config = dict(
    model='image flow-matching model',
    hidden_act='swiglu',
    qk_norm=False,
    expert_mlp_ratio=1,
    optimizer='muon',
    learning_rate=0.0048,
    adamw_lr_other_params=0.00092,
    warmup_steps=2010,
)
Rows from block 4, named by matrix and row number. Rows with one number belong to one attention dimension. Each number is 500 + 50 x the weight over its row's rms, rounded and kept within 0 to 999. All counts start at 0. Numbers have three digits each. After the name is the row's rms in percent of the matrix's.
# v: attention query, key and value (stacked) (model.blocks.4.attn.qkv.weight, 1152x384, the v third), inputs 128-255
# proj: attention output (model.blocks.4.attn.proj.weight, 384x384, transposed), outputs 128-255
v.313 110:466470499471479451474559491414512444571567503592514493469582465433536518592419503407602520476502564448517576486473443464568512604537488443482463487495479638499448447427567587468462517420531520458410415447469608458414605464554558425510544551480436484630526529443557504447566543501517460467462421490466493445448451533523463388566519462490433529507547530546563483475538479501449455484598
proj.313 112:498521396503524440455606649467419484451424453500473492533504472563585506420562484564550489502519492419545542543521646548487451423615464506556437524502466518515569480593496515492525483461510562594559475491576530461534525497525537529525457479457485421474431471484501447543508435501434386460460575551510518458453458495470497394606549487513486470446535598445500490447504484554464489537456
v.314 101:490431474555463575545527394540456445521529515455544467527449453456487498468489452503523479556563448503507347572519343516549437533422430503442409515521457512495559500456476477551518512412510489530468585494522518474505518545545410455482487486522480584398470550411379542503595496628512398558500558511528494464470581511538522522491509548557550460544371444477542603528465495511507525545513
proj.314 100:517527430494487491462535418500520520484465478570422470492568423489540511372551453544386534437514572449407489393480539563524496481533486495627534508446441517584465506566508464545479495383509564479472424482578473494507483475535571522522463496564503462562466511515561482475498518411541468515432487511404470473514464539514487554473452471510443527458488500548479601581472431452457486512506
v.315 101:540436487468419440491546392396563448521569439417425501485516492551445625461520559577500624440446516557450451434432593461480523609565544481515601543479486512525434523438523512408447453500517569465535444530572580462544506505484493466509552594490469523649506547559466448488514481508498458579481574491516499458567509637438514479580524430505452529412483559508442485416501486475458429496525
proj.315 098:504522532591508468464520447515563511412510438363436522446583497457479522456500369492580510517504528477525582584479516623484528591483336543492566527489511531421512509561535499493422525538600549499574563514420541530444475569543384534452495498447581578468515580479512495543509484517505573504498524529485471441481564638524495432488459421512459556423449556525532541383455569495535547489457
v.316 099:455517486573422482511563592520462490487489456436477446464472521458444489505480560532455462514527474422435559512512389506551477431544464478512575493539611495480434478480496425486470552512537490480495480523531597512511449524495344605550503532486551423544503513464420566507428516413520479479455426550504521495463621440545521558431510617465414516556505559484576559547505514483457558471527
proj.316 102:460414558461488497399392504534544431535463494438454527500541552514477481510384484491531552474528471508508368471451527476501382434451576563526467422486488548416544466579483473514612502473413407588479455582513399457467525479476528460535548490628509505555521360454478505486418609517527435514529495481449482488470504481556542556524469440519447490544525408507499480487580548465336493597571
v.317 099:517498467457542494505555639576461494486500406482541470491642440399448443488479486524509530517477527619565527383569522448421553445470486546524379523576489489500583497595536456566518450566485487519481445442506530483472510528464439514539516540444414558511488446506560506498518526561512485472426548505465404548457462513501496494473476502464534405452494514484474493501491491538465526509491
proj.317 102:558474513526585492484552542420573557446458491573482545533507569561504440452529621471539457540475508492465519465433538386528507383456462452519560461451553505547477497390423513432496520495594522544567491519421437487485512475472561536438513509464542500589436526546504549509573404426536482474544468639459398497543437516504504582600588467590442588505510502532412419468512507497547539473474
v.318 102:535437545495467547493557529443346567434486501567497474563530484513559481516415535633559555460616548525528541487494449568589495432546595479516465487478605526485527526543483513474469434406477552465450486432399521555487447573520531428462508490451489512423469569476539488557491488488585485570537518467505533450457531515531541557452536476515465516461494512585489542455456513481495456428585
proj.318 107:537502457479527564487595532506505413468474533502506495511472482478476509479441461510513488471528557473532441476546558503484590400494608529533438541512479470512559501416543513533463300481444534410479475519556459416510480526499459587546463520593459428493496413535510504499574492377496476520497479472529514450503468551441503515531586575490497485426482457526414597439489503470653415535446
v.319 109:532451544571437509469487548485569606550531469507495514560557484468530600494419549484458460424461487443428516542482423492469468459410511527467461539528485514514467547461450534548473558418503426464519473567601480549412475524474397481513441454503537471490529541593551517457453471499418447544469510444484460533475444471563527511469541540434418415452536454511512467549490516451501505528497
proj.319 107:456520482554564553431528493502525560415472479492490571545600512497548398533574438525572500552537464490543497530519521419524412541457550454550488520475424553514504450417419582436496465553551559463571491529463495482585492470534399523501529474490415526601483620481532556512451538507630499467528534476510383451514542519496471516534429512584521539501472516501479546493514491424540536501480
v.320 087:547546506524508566545441417520416490558437597474501457555425623476528491445485457552508501488510481510567412464450588484475602548502476455550546464385498473556491429449428507482433573497426517572518547489567461507468561451455441498508522539511413528397449582461529446416602589413532511504557513477500465456529450530480525588530433461558541467455505535524530498364575519442577500536504
proj.320 100:492561577523475532518357593519491496420476439552516452516618419419522582491487487489587538567466518489524541486536472494430511478597548528548520373449499481454552462478471553486567500446440419579457494492377513467564514487433473533431508503664528465651457360400541539480500555616503389485492480492452485449569501530455579477500538532518450523458612514575559495582481445542485437586414
v.321 086:467503513520547520517548573473473465505496511555482500491533572510437466529565524485559556485558518553490600402439515453517441352554553485489572567484520448463476464508522516527470559455593530626457646453434469482562576468499481488553469518471496474498530424481467512583447402482440519434514529487562509502449543501560542503527500498504512518538489503439560466526505513589604578553493
proj.321 091:470544520563561568557410465418466529498490457366432435535474457502480468420567500496446551546494462478469501540519527463521500608547584494516488513551484460581466477478486495469518554548559477411417608450508537524508466492528415443485497548454522433626549545423483475512545491385515517513461427520446544435550470513626467489487537444517538509434493534597485590514541491476557421525471
v.322 088:515471452457549528576604505557509527484434483400314417472494433515484527418623489493505478518471513501475463450552483509465407489508553465448413449464472434501540452502481529422414554565568519550558525528572372483522448451453489562548475567503540444493530521562516395523546520544460475521458526565543442480550463475491529547499458527476508464509436526436493573430556506479511548491556
proj.322 098:499510505571530522538554584526389502538487486524458480514447425495535506542500485549572510485517452532452500509439499578593521517530502471552528481408538546505463445487504465587398483574450460406498582483487558443448531540532547571546531440548494497480559611468516523498540595525455487471506515555509534542509476510421538492495483393537466567569526500540382520548515609548492411560517
v.323 092:496510456510612497553519442488551452509493468514553398506415456385507480455506468474536581516552466562457486418494672511496510512505501490497527422502370554597432404482459536388452499516395456486456456551573497480552533524479524534585581500534538381472581510394617493465535506524482461506491514468465474452588455522535498468510504524489509483568561509422532600473448481492431506553574
proj.323 093:516480501477398492543498501635477491521494469398519508476420475437418485448464503550538438458454498550478534432446510565502527486475539426490551413548516522536514502583496466555475481566532542576526444491417482529528472499432468457340512559522485529514482456577426511431482676463491540459409530553490504403482556510497530542550487484509492539544470557609481502536566444578508517471545
v.324 090:515551608554561535443472548501477449519499414421457523456439478367527508541504539527558509453527492508515442523566518561520577488516520430507456579516442472524447500532481417491465561588437570476548570504418536501506483494479545562542539504546523503466545431522477435525483486447509513522487542514495470421508626578454459566559527574564516493452578469515551476517569510487528548588481
proj.324 089:525546556549422478494492491472522525377499519352454503567529525468496499529541404473487548507505497489560384605533512526517525426556574487486515515457452513368476457538529575416507582469570442596449514544533518481502529461461617508437539432431503440523520492425523654468482546610536445548490520527482478473420436541412536492528514493497486545456572477508390546397522413498476550516482
v.325 092:524523529503515542320558470586419494432511626523487474454484483294485526485537538470449496497486557507440500436493500475438440494477505513515472469564394486501514494445491533445466510450527518525509493529573492519625477548488541498538475502397597491436569504494382481582523506543455489495489548510544453458566489512536481577507467532463480436476479515499537487542467527585511491478580
proj.325 091:465514500539484582474596439425550532503479466478419516550420544548465532538551387497554536483567552528550558501534598565471502473478563568535493526403425479576545511561521495537509554564530516513479592417460406513497475446482489447404531496480565572625469572501516428494632470555540515479550485504505463500557434522554562610490498525595520453530527490480530478395522458432519458533467
v.326 086:480527450496424447526429493559587520545449576573457586491520447417567577548567482529517544465504464542408446520511423540482470485490570509481561522607516477481553488463437524560507498497520491505548552443540460467612520512450503461505467485494468441568561540476566517431402558517493456473533491417511505523452537464659527393436523501479513511520568521426498456494515464489541515438472
proj.326 098:500443519471585482433520483522468470472497489476452497524493469533566433395564467491399517552483459514488443487506392513459445469470498486490488554475540376578424510526426528589539441531510513489558570576479456553449508542536554556515508523495557486548556440548450524496534546387468500496484512527479489555450446475567404507580451554517530555473414515511494521596454494531566534453544
v.327 082:503514480621472450529550539538422477557476481472459558584564415437454420541569581519578481483489544469510572534528464419557505428408555526494500708545521482559599519574540508537513472586499554558563475447535419513527491519578485463429477421503512528463504477419617484532515530479399482490482494441484509580584454552421450434540480465491522494466532486543443499547470517471578396497544
proj.327 090:557447506519487479504548499548446514513548462504492416423509467544436531430435534484543519463474445510442488544497456486519595472415501464484458527505478448555448475510484471518481494462478582488516495474569525570506549603521581588626544398561424500500441591550511446517471524477503520547452559475528491538479475449503485394532435484474486580489517479468470519517458530539488531495476
v.328 091:433544481482552531584479457515546518477462377536533576407533427561475505501504521472510544498458564465509493416491576536534444472605528499449414551578483366528437437545448550483524516547509465551555496539456498515645467513502505478506451490494567513534432572539571453526545511491451460493495473484618480510359515478502524468564573508490533413508588545430474475442428485469603560504535
proj.328 095:570466473506302497494454445456472533524461474429464447476542530490479381455603491548457560497469482452441466515469557525460530489506589531485524563495505465486500486507510506461447508456496490421513448511557562567424500492508492510429525528454438376489447502514465426487531589502488483578492502481544468475575435487504486396556439541461577529408512620516409437523539508445503463449472
v.329 097:470400592464493520375502507504435491534574569538415416542495513591583539486444503528465431503527459464529498455487480556483451535519564491529478508552353480465530572613544515488482457502449496446505529515603406508535505436532528520476476519455518508579486430571546434539512459428522438529476466495540517449522425483476440491506549501544504542514447438611498412617585528559505432527526
proj.329 102:439499498476548475545548528316504532421436394491471561509423526578471530545525510447635531560490552509507477489508527493504517491543543459523524503519471644549568497388600486495565559478454497532527554490490462507466451536533545548560461531371460532491524532494557484472617433534437539480472394485545546482552489538545533558498482482497531479525410523427514508542472536483502387511522
v.330 085:477473486550476504486433440492526450523393545512525499517509469511495417587507584474516513462448550456471534491531561550446500409482574540428506494485545509507594451495445461548392470522494504517460448596484482542654517497376504431600471547468570458532496425450525527449537466520521539544521519487477470502562519483432413553537443449559522457509636502516553547499619479543570560511471
proj.330 104:493517566492492545615563560395499440553444554539476433476568453480569493477499556499526450498509533386570451585467610451455528487549544477482555422508445546493529508484427434558517631519491391538482512578432520477486423510566577466412482537566477511515447511467483492427502560462502472507501517474549565498498505440404512632526499535530532555469538511524545440427522504455525501513464
v.331 082:474536505516579460459492578446478512511500408553484441498453410466525513447438517457463498411466411446550495513509547417547473492492484500529393552523535509651518567390462510530512509474481399437426376504528544462473516553516494539482443442479486561504514399591576503544451519546433458546528529461451436539488494491637479466530560556518466479536646468436447515539425501496465565523485
proj.331 091:473502472507458473475574449516479520475544446416436463467541510474461558486487435515615498409454553532479500517483476509630525407440480419546406480573609558416438547490565492474427400544497571464484531440606506438504493465519530507559496452615494496454494503570453505481379492482551561474379445565485510480459447528486494416507488498505500494544455467493474628439522434551521596541548
v.332 088:578446413443599463513504528474536444473499469441478579504435515419532613463461476486389578491503519533478548481505559537518531551550548513495621469539554483525458548382459533505460643496492483528532516493452514475518411528548477430444500527525470562559516559501562527432424512504509539522572551469561514528533480444597506525602506453452525465515454583567294509517507486367535510547475
proj.332 084:550491541427408547436548474512445517440507401511502386476611517458483533479540407431490479473431506469546451432512583542510475509550474560497633467410515417467535463444484487483551469460489484453498474430484455505449481481481497491461566504499563507475500511510473520473520449540527572516488437518457519409521450546421474433439566476478561662493435469517442567488494488436456444547411
v.333 095:503521499413396472521564472384462526519532524509384442468559539465506512461461526571542396507509527493487503566521394497508538616536512469465460480564584576571464532603538516491575492510533466478365541460422551475522497505543427464507547574524498549551561589542545493455402514568545434479503494496464484531381494517504499454487523466514509497450515578524513439624473501506499552477508
proj.333 111:515521544475540510411628536522483507540611498491448462410510536488472548466452511472518441467479446547452516464463381428574547508509414450499444415422627466586534521574538454637486422530531586478454489489514557588499495507439453537472427521561435455407486399502449544448435438553460554505523496585511501486458497482552432466498528548455509472481507459455564489463499515562487494553466
v.334 091:478469449477479574481512456475537565471432575463484557513513506517534517410607547545496508497505501555521475380520484606554482429443512546446441452589556413471510517620554532422522489507575422633498655492600480528652450530481523484561507581517540501537495514433373510443491481470654472518524508436573431492507529417643503510503545453528437544561460520578392537505519483556425545539427
proj.334 092:499536568557538551508444571462478542394530518422428530494555513564404508421414492445431492519522441507479511483516548467460477508554503493480525415557510446482514483556417512452463517523507466482487601472361435546421481520483381471390484591574525500562450561549556533534598528516465540486562498571467445462509541548457493510606535509538590579455488432541467516520487496453535494475495
v.335 089:455479500508567497563539416607508453505481520498509549458481492562477480451591461448517500409550559503539513429525594437547506457521477522456459633425511496573533473487521483517540418494462469549495448575490550556500488502509319523553540488512542580475491409439563525497486535404517436484508489475435505488543568523529464570458434472492532557427433447471486611604456517500500585492449
proj.335 101:446503434552538610519494516352492472453489530515406475458501511448505492524563535558490475465537516474551581521444465555447549576515513510457431441495488581593462497445536478547352528562480501447556424436436604464507479467591418416486510450484438604534452526444486389519404625523597444471517608532506441484540517479452501513434519473536445523456519590509539576462524455564524583497466
v.336 092:557554502525511541404505425446500489460523459523529457529535544526555465472490500476546526594548532441493519513548513638559419370482477505510402497496508466467459473614480498465432510460511510459528600469515535457451500458514451494505497579657567392348475461560458452537458466460547522528460514538536495506603508419509484671501515540568472539537495457511413535541546507495479434531581
proj.336 105:458573506563450455552562491454563522486468450381501485523483497489545467542499496497556498568521519489496630524531477511427490478524555559543541481528430601422545457483546521397540566443442473455446548530535528437486543416447465387403531537458504495574506551440537467509455547540496494484457456432476465380535499540437534578436542478499519336401524531524385495500451515439509570541475
v.337 092:525423539483514445368454576414473474462534503557409540392480574568499545515622500522492464475564498542432550368505503552497608436558542509487558526661443526536424551572548535539538482442495526432495486505348478573560491423564467474481536440462457546656425505429594460472480476527556490441462479527512539403497444516558521555479550476508560574484505552493431435556498479481492555431479
proj.337 094:483494471536453531538620380370534471433444385497391513481485526565558440493478484501466468441498492449360529479444529579464464502490519484424532561490465542567450501521468541510405573411537482519581556580473530510436465469548573471444515542433506606463482505448445467465508516430576485476480521512542495494537480542580483523400515465482499510446614596503493511547531427511552419469465
v.338 087:513449466516462457540508549532486471472448485596355499410505478417470545421581582563496570479522558549514541512474475500457488493503469531392577567461541394460559512408470583514604540455480479466508585551602488450499508574425407497498483463521475541554526492477564441469548481523474461513494543484527453477526492504495532566452443525468465505466490543605509595480565496499519505582441
proj.338 083:439449562479627537443407456549389456593476416509516443527476515491503524534556595492496497492522510505530535437432581653464646582429573477515537491509429495579521526444516432644481459552485493573585615535462446527548516441505472531487495543434472518476475500457484492478426479487546558505529527494483484537543498510519501475555577492547438412541435555508570465416492504496468466483525
v.339 090:397570485532585507575550499516456493558473466504533532463449465464506406439503491461431422436496472430506533514550634530531442449533588531496492524448513395508508464542476576487600485444497486571515579517485455520421456527461455521500462454472513457448437405578505552509447483457577509543423611437572506543517544509522444521495474471492524458519488442471456554379509523464530523468464
proj.339 102:516538433502483506602510496520432493470528520440476485519591415525480552517504593434644467532508511505532542600520442522542502505567549545493541474521506516398528445471543592380499537486481464534491487540642523408502500469538420481445564487559482396585449591393523426513475608563342520486444444508584539454532581517436543452464542439484458567524498427539450542404579463514527556499446
v.340 091:512465482509562594576446460549418536443417386490421485468508536560497544544586418481494553429504538551436527439482603587538534566486517547498646503554506495595498474492438530434543452508443420535488520574494453489642548514508391509527452557489459499565447497510605475479644542588422546437484532485535466457590454422591463475554522480480454437359427459408500519566503504453529502502511
proj.340 092:565463507528476520435554455490507538480444479562504449383526577517544483429605485571506551457482438505480515446479604522469452435531535485552511455550506425454470495522489478511480457485487501376464521445490565476400451458539465516523458463509534449481529475489431506429566546548488494543410541549515528424576421435498514447599451540470536621503552586497494462619457576516458492543446
v.341 083:447598462499530526417489551557515502581485522534539495494492571568475474550536520558486496505478485464533581436510652524518476409518479547467526490601563549480485515550579454600449418516488484514525457523521463486562492526495446372460500500462573483480449500589529564448552454517509528501463523544497499515461483555394480451570517454503486427450466512489499470424529490555480495510455
proj.341 091:560517540522546485572547392489568481428563518516546435515550424514490465366581499550545518487526505513520438567512429489439532494582462550535442509550441392415501481569429561495463489457507529503490537505520512529424505529507529557529484455610526345604494500415525565515469451597397470531468493555486451501545514515427463396607512542475467589443490466561529531599453525467528444566448
v.342 092:507562479532509502445517409537437470532482507448467481583534511484484471510460523430464480530498461429511425485446481361445467503447427453469372512516560584522542448610552532527566453534485484507561426490447460537525496488526607583437474504497560555470543588466452522514507547518368514488527501503478506554512484510493468452427535571558468600507397487417516493489478561566500534447548
proj.342 098:548429448460505474429492410450489465497584495510428566499534494554499507478525569527508455443544448485431489508479506389546501564460486483432475548458556478622451513507510520441486479379541530481544621524631485488482488517519478560551496444546496446472519547540492516513569367460511480580468589483567514599418586466537469405510490488507439499598509428467555517591543556530530561427555
v.343 095:493432436507549526606417574545477528488498593492490485530523448565501509503438511455487517518551484475494442418468571504547320473542426520488405486425513427438520498542470592526512513464431510537473494531501468472550506488549541485522472476487471460493546489478433576539635548491406527479523484434495532466472485569520460579494589528518528493545601557479484433496588483404571478515482
proj.343 091:515495506499417529544272503522391519596582368611473555513469480497500551503479641417433560517551474548509479503593499464452434426540492525474571545484508428488525492494443499446502496610503515529518549542525524454530477601548544548531501427555436569591427523512620518546528599521477479537535492530497509563482583527547496525593443501541510485463416358493507464465505439421562480556490
v.344 093:469471590549481447517435484532595471438457535560563570501356533451469571458531459435447495472417496438556462539487599568440500477585561567475551509517569445471450469467470561557358505492493477451573483455492454531523445498481683557453481499459524450584524569485473494538543463512417494466477536495526531519475520519605495538556540528515534498495583466431416463531511496528464533541557
proj.344 100:503499521589538525519434491450599548507459453480502551515495410528491537459563417452568530472587501454500457523491603491470539427501476504531526505496563495451532468515450478471597519477493492537473476481395469443473423471548578512553511502513505546449512574600508476516530469361506509511509440585492586536513534549526520580502526465527461493547453411564605446535533546465533459485497
v.345 095:471542471515539492500420601457469408498492517511619485533411488480495515511476469498555530519564524490555421542454513517567549443563409484522499584439502467440456490643456555495522472560418502458486468534447418513464545504557416520431493530488422484499530408490502528442507647599498530487486457527438611506544488470424453467456524478503441490473436532460552489553567472455534584553449
proj.345 094:526526561481384467473411456521442508488511533401541493527575590504443522458466575481615489534468547516516442565451528521558569558514588437470505432562477501511541507440539440444473632446559514551487448636466573555560474556442628562483499487412500530466486496488467525459529501436437407460521445529504526450387501518516495452494475497473470562465423516558506513479545410525517472502528
v.346 084:524482477423354533567463481497470482441515378514558480499457490465553511419555512508537443475475504577411481418590628523507501451442499485493634461531476494447491476478448448471673481490523485536463468533599537456593474559493426523513517562491567446456522558522585563489560446517486503507481591491447443495539504420516394480435479532465446567555493493539465545521499491568462478512458
proj.346 085:541506529484561502505583482473505515548529494469478510484487418547468503528482533554526502509477464525576526448576444564472445545536562553430497453490532448562541517527499495422518431520525546558521502417401497533511557500395436451496499535578456577442469459505463512500591546518495521494536589491463472511468581461561477575595504561497545520447538586540515443535483490566551612496496
v.347 090:460490432512513572514418424495442492520547402522567504528532452630537494494397446473471488496496487534470474470535477635545521487536436555479492521498487521536486465566482475436431479469496454445476577489457502479443511529502416460452526466556445514451440534477498548539685446622476513494559501453446473494533475494532478542483616510491527420537529432490538464476516514496554485487425
proj.347 101:442483534482387525543515460487462452475522429492481460512521456497470533498472588489509450453499506451560519420447481475556513391482463519467533426510570543453487523413464508422467435593488496515527599461518554453468429446455505411451473479556639482465588436547473468478558510491588542459505512606473592484484620495441546499431515490473516427569456491504489458468533530497526560449462
v.348 084:446539561558458524484524526538483466516512456444519541503563515433459502580515467543517493527499506469508566499474512510523595555465483521532460600439483562449464483627436543419365391460492492532510419533563631564505464478466623475493438452508479378460546584520551587566587580457490517496444487503500485488525592480428414524565499539448496387536501497507469463396558504491511509529542
proj.348 094:516535542551389484445494442468567516533549499484546489493556496503486499509400451585530485448575508488515518559506513506509488474505441586446474545499426447565578506550456510362507506445443501385438417478547520425505501451450459389404493501512535520592526524514506480411605549563458504517539509491537534460539636456432509469514496532412544498459565491522555475528488496515510618513515
v.349 080:558542543501526534492544504547479493429529602622431445445490458537568553512475503466552506470502511532491497398538498527508477521509510551581518423528582531531510492415490504434528462472457501433495542456385537530642498447476463570444473499541468509491527504524423477461512549472407446472551524483451433465584468523444535491500588461516475590549559471518460477478529505492455511536603
proj.349 088:516513449494466511529591487406550510528450486656454462515381536497565461510553506461423555588517527450442548488516574552481489443478403482480516515501598495563537542604574502498446557538477385561416487439475496528461458519555472458495517538434471576560441518516504463534555513516509465466534475504425565560611592492449458664589565504582542506427483517586507621555451410547523408539472
v.350 082:516498525484479469463537458454488518537566502572504419515497598532538453449490432477531474522458524458452468482481448676444519438574511528535412448612446521591546488535499482516464511443460480461462696509516390533530490540530497485511514523559461495411501415497485563504514479564529449506530431440529515479540507579582494551486472397492520554475547481452465512686567517535462486462490
proj.350 099:468510469480571458565517544366533483605454573521458438492461429625519553532547508445537487541467567532518554587466504449495501485520502475535540422575461551464513490617596479491527548532530431510468510458483542450499485524555490431500512529481457505431507531404468533518478416518590475439524472574497498472478432434603493580481561556556513414452526477503492428536476529480535576549531
v.351 088:528469530532514482457584396531545469437449369409556460478560537478474536514490451512490543615417557514550428578522586588457447501488532568550447426593493558496535456429479417490494545527480517506441549516553543452366436485455607578526533510538554466474458495505441491504520448626512510482488455514513517542573523472557480488455457489523480513434582451421571474579506500443428428460503
proj.351 098:611467536488488472392489539609404507491539484462487520462541565447463486497466417532493453623472433475503529539482388493492464385521539498522570477613464539426497509523482479537634561498491597480535434614539553552479525570502476527529468458582403440563548485514530512516538509484433524541506494464529499554426513539491465400517508542497488457466445494475457525490440526479498561480514
v.352 091:555511521506626527432486532424484542499521584535515520500481480462495495566454545509481487516469414481534525429488443411481496461465469444517439533490541517484463565367460520518430437469606554491473426437508427486455546430510521458464505429521481613516508656433394473504560562520487561424458473456528450444455498443406522494522506505489530492483605528513555442493413525477470429440506
proj.352 111:524474559550486432488512464614573484523463372546490438525426507481497504409397480549470541543509438499515479526504503513469582480481426483574474486436498486543397532428474552528553439524488481472441514482433491573512491497482526519580535515622564437573520492531534503555574481471519510532523504555450513570589508513616459501608492516522538353507375524509463503527478593508403442452510
v.353 085:586473481473524493521436479520579496494491542443524470487484606579457464490455541544483470441531506464484551527554530446478476459567496479557549473444482507406553475534411510618490509515547512530544620465539417514507406521458475476512493529440536452569548396513553525475536634504506518505458540502500457502405500539549535557546473538520525482494439526526469478360446523567498519527520
proj.353 088:492531510504542498528415529497503565536466502468534453497530414490427453451447468442481518519485538441463445530512502457490523679548447541568530549487460443595465503492457578592496523426549510507483514453462467530435490425549556519432538491514538463520543586529488502561428426553451533455488415487481462509467463603513554525421476477475543585464431437567464539519497613478446468508447
v.354 092:496490540553473590481474534457477533573498453518358565506503529369559512503509422507476521505515530441509500488518515385469447537452453540504700572432531530470488500486463496507487487482526488441593621536507551488455490542500463426526524511512430510443528513500580478522435542462452514532492589482534496489487546486425475569541406557477498459466464534591545427517467494508564477571539
proj.354 092:439520487494467547459472482423405481437475511491561496551487567447491460478592407476556505498487518505528550611488410582435569474501634553517507549366415392501553434430500516647536473596468492568493621547578574490580551530481452458471480495509513361592579501432468481471560539520400475460461463493460503508442513492525484456476540487501505510385544499507490464343537438473527495561473
v.355 092:510544493447564485506445493472486526505490535483574487492575565463428544516417549540516470572485452541474431424436482497455451468476451469466411473438364507535501483422542491668564461455418482606487384485483497483461510555515517514485508439585510496478536457472456511475565430556511429494551518451467484530535435509457499396438452480487498476453465457457619414494614496537501452511481
proj.355 093:497528489493413484448387449565394507529565547518515465516586532544503526513498537547545503521533488554497477532556497458602466519454523475465441550573477499502506503533584424567518473514434450482491437513499552499578509517496538570524474469582507507417515389466573495527541546477473485485510514461509565551474413496542413336454495501453484467560490452505478483507467470567519507562628
v.356 081:491456494564497491361370527499439506523505495481451509480437491411427473471503562591488506496509576467455561509514484384474526505421468526508495555705452542501480560601514565590473528463439504394509518505501472498452479565492526539549531503485506398529530472517569499561447424488496504508506506445428484468487585605447590465423522510508455520432483504437511560540592495488531498499529
proj.356 088:385546524467562433406590399514598514557434487453596405510495517532519513461487447517539511507483547492470495484472484397566525542403504535532568423467480476474480503531497506489523444426527511552447575541504496523507515451472516577606496531516584434439440587596455498469459327499450500449441459511518516429478522485590568461561549452458494447495571422454418468486594488539436533507482
v.357 089:515532476539450512495494524522540481436505368501483601433446633579487510513372462447506499532535477524461521499511539528513433492566484535494561542493425495527492431575453482506598556404531464556573417511428501483501441480524463500449464444555575508504485605508488517506527457527436512490514536539497519500462418569476531468520485522537506476543494527526481505578511532450512631527538
proj.357 097:557544520468568473511496497528520579524572504409376462590402480549545424476549498476457512491421467546508420595568517487590501503495616490509535593585545419554487460475581516425532477517533503515399522481537584476511523486435570460524520481422494462557520492543459552474425469483431487493466401469503513505542502424540476410467494465446546528525509528545434529472547582555492504525544
v.358 088:427512450455405483438529481529589521467440452490431532534537470471519500489599514459489576525448465499483502504515560403434549477518498487523559523472501504534487447537521518427451540588557503570610410503431458470431520481517415488480447502450494439577455559525565537477436537504513547503448472489543484527519468515522486583466527464505520637519491473525498497556482524446509546489468
proj.358 091:536485426499585544544574441504539520513512504508404493483481444484494497532531502571604441491505476471476405535500523372574452489498434467485548531494530451486494501513546463432510615487471487636641557553522394497568472572564588498589514486517477530420539548536470473492430500479545518521445472497540520535452324469475467447401432513511535573550534528488444497521562479488552518515517
v.359 086:511499569458497508539447396495573491489476504410478463476533528415468497556491469547478449465465479478444532594495404561489497515532542583510421447506530472496539497647487466540456560533463572380589602579511484490632487535505587502511515569559585482408555444517462460472504478472596441565506501561553481496562526467487508526596416551505547451425521455455507501448453487499440525447520
proj.359 095:448455519529574477473499585522481480417520506436478481470451574515479413525460495547497539450535488541478524550517453476427605531519473526441618540565475501469443462447391539546546443507425427465570531517551514458421558467452472527341584492478522501473511536529517533459418466559453476473447568421538468504361526550468486479537400449466537525462550463460457521407433544501491565518544
v.360 087:427491403529427521476538514499585488481522639496462490485425511526487513501400556535503521531510522544505493573504563322579431432559484543478446541546480504542483477570473499554437453441496468487465511577500551462654507538440457482503585559533474538531554460469452532450613440496478472513448493484534477549455421503489457504537397457544530480441482455463535450358575489504545563524491
proj.360 104:501465513422559510512530490472498521421531503493438512554434335481526485480598473479511622482488536571503473529516475514477446581511496496483542541459501422444500450514595529476366418498479484567492509388485488475392506473510511537494517537481515466594540491470560512429350540527510530511528460450559570517576498464581500479701572573504602493477501467606497503454468505487510499502522
v.361 081:452464527454551463473606497427508524529491608576502535471553448563528501509437572473468461535467468484543510535473434400449443522511498527542433457587530541522474500437451472495539525553482548459374456474373552487528561490564483474472524488407610538593523478539424508547488520505580437513442427546480475548417415332469499585501486423496454554508552457434483405531519501473516505485529
proj.361 084:534450464388451510523604506453571515469452428626520512504567507523494492567521498502481511494476538453547497458492463482516541479489434433478521491396545521470485464569520515556515467502432500501499510405502484471521498518555547531637539465475377490574459475581498520491553425482476519491519499461471566573619423499549508455511559503469456553515466494530537467606460514519417495463571
v.362 093:578495482464484506574496450536513522420412529534504484493517526475506464469492498560464528520521443531463506427458396581534442562554430509437379459352467493512549495393471485489456544463480497543476578475498503471490572503502434445445499463561444623507541538511486491535530503532488478468527480436481476503463542479532519513507522534478485529455477526483579469497492503487500475504517
proj.362 105:540534536511568538464417588557417547584505522559512542468477471486540547541523583505333518481480511494507509420517479533534459515403379526469509550460469489537511503505504462479484512545512463506537463463454542486534529503499409448478502486498452577381478361454572479554473560520617552492559524532471449549472488408501487525515474484544555491586494445490546401447504543472526560500556
v.363 085:544513569515630563439477532553573460528437510472497559486527369506470460584554501443483545515494470517469424419545521456486588488496560551419455566484526473517498497557475477429466455540504517469492536545396443461467511411481485532480460482490423539578502501487565457484454628441401469475473543494475543522452480583497467450509628502516504503455524540472495387568518489447585546460564
proj.363 092:515474454516442487586520598581518563573520579528479486437505619410523469454488543560514506507495488474485482607472489515505539419552437497448487524540568464509497487500542435504510550408479437448530484587644520540503483557510472520547535498401538447457503557582467519450510583451462449536476505451541536548405475466441510488456425512474533619525516534454403627476508475561525576460496
v.364 095:509518485526392461605523611506537526473548460552477512520448560344545567518399462428526502447522523517514389546545467527531561483456458482499503567472540523477523550662450460540475492559509578540503498396549486486469492506485531482521483419527529497581549528480407490487467440569408528503489569439508489469507504443489461395465453527497478509498517396449527574509545492521450564486481
proj.364 104:504502549449561529466517407557344493495573508433527469466569399517533481512440504490501453473488516540532470525494531452570496470489586499436496522506466446420498524458532480468524531545475520556535627529509440504561535521484605567527452449560484549445516515561540475505491514493426509456522537455519552527439491534555422398513473492457530530518493485509571466481535473523448537522553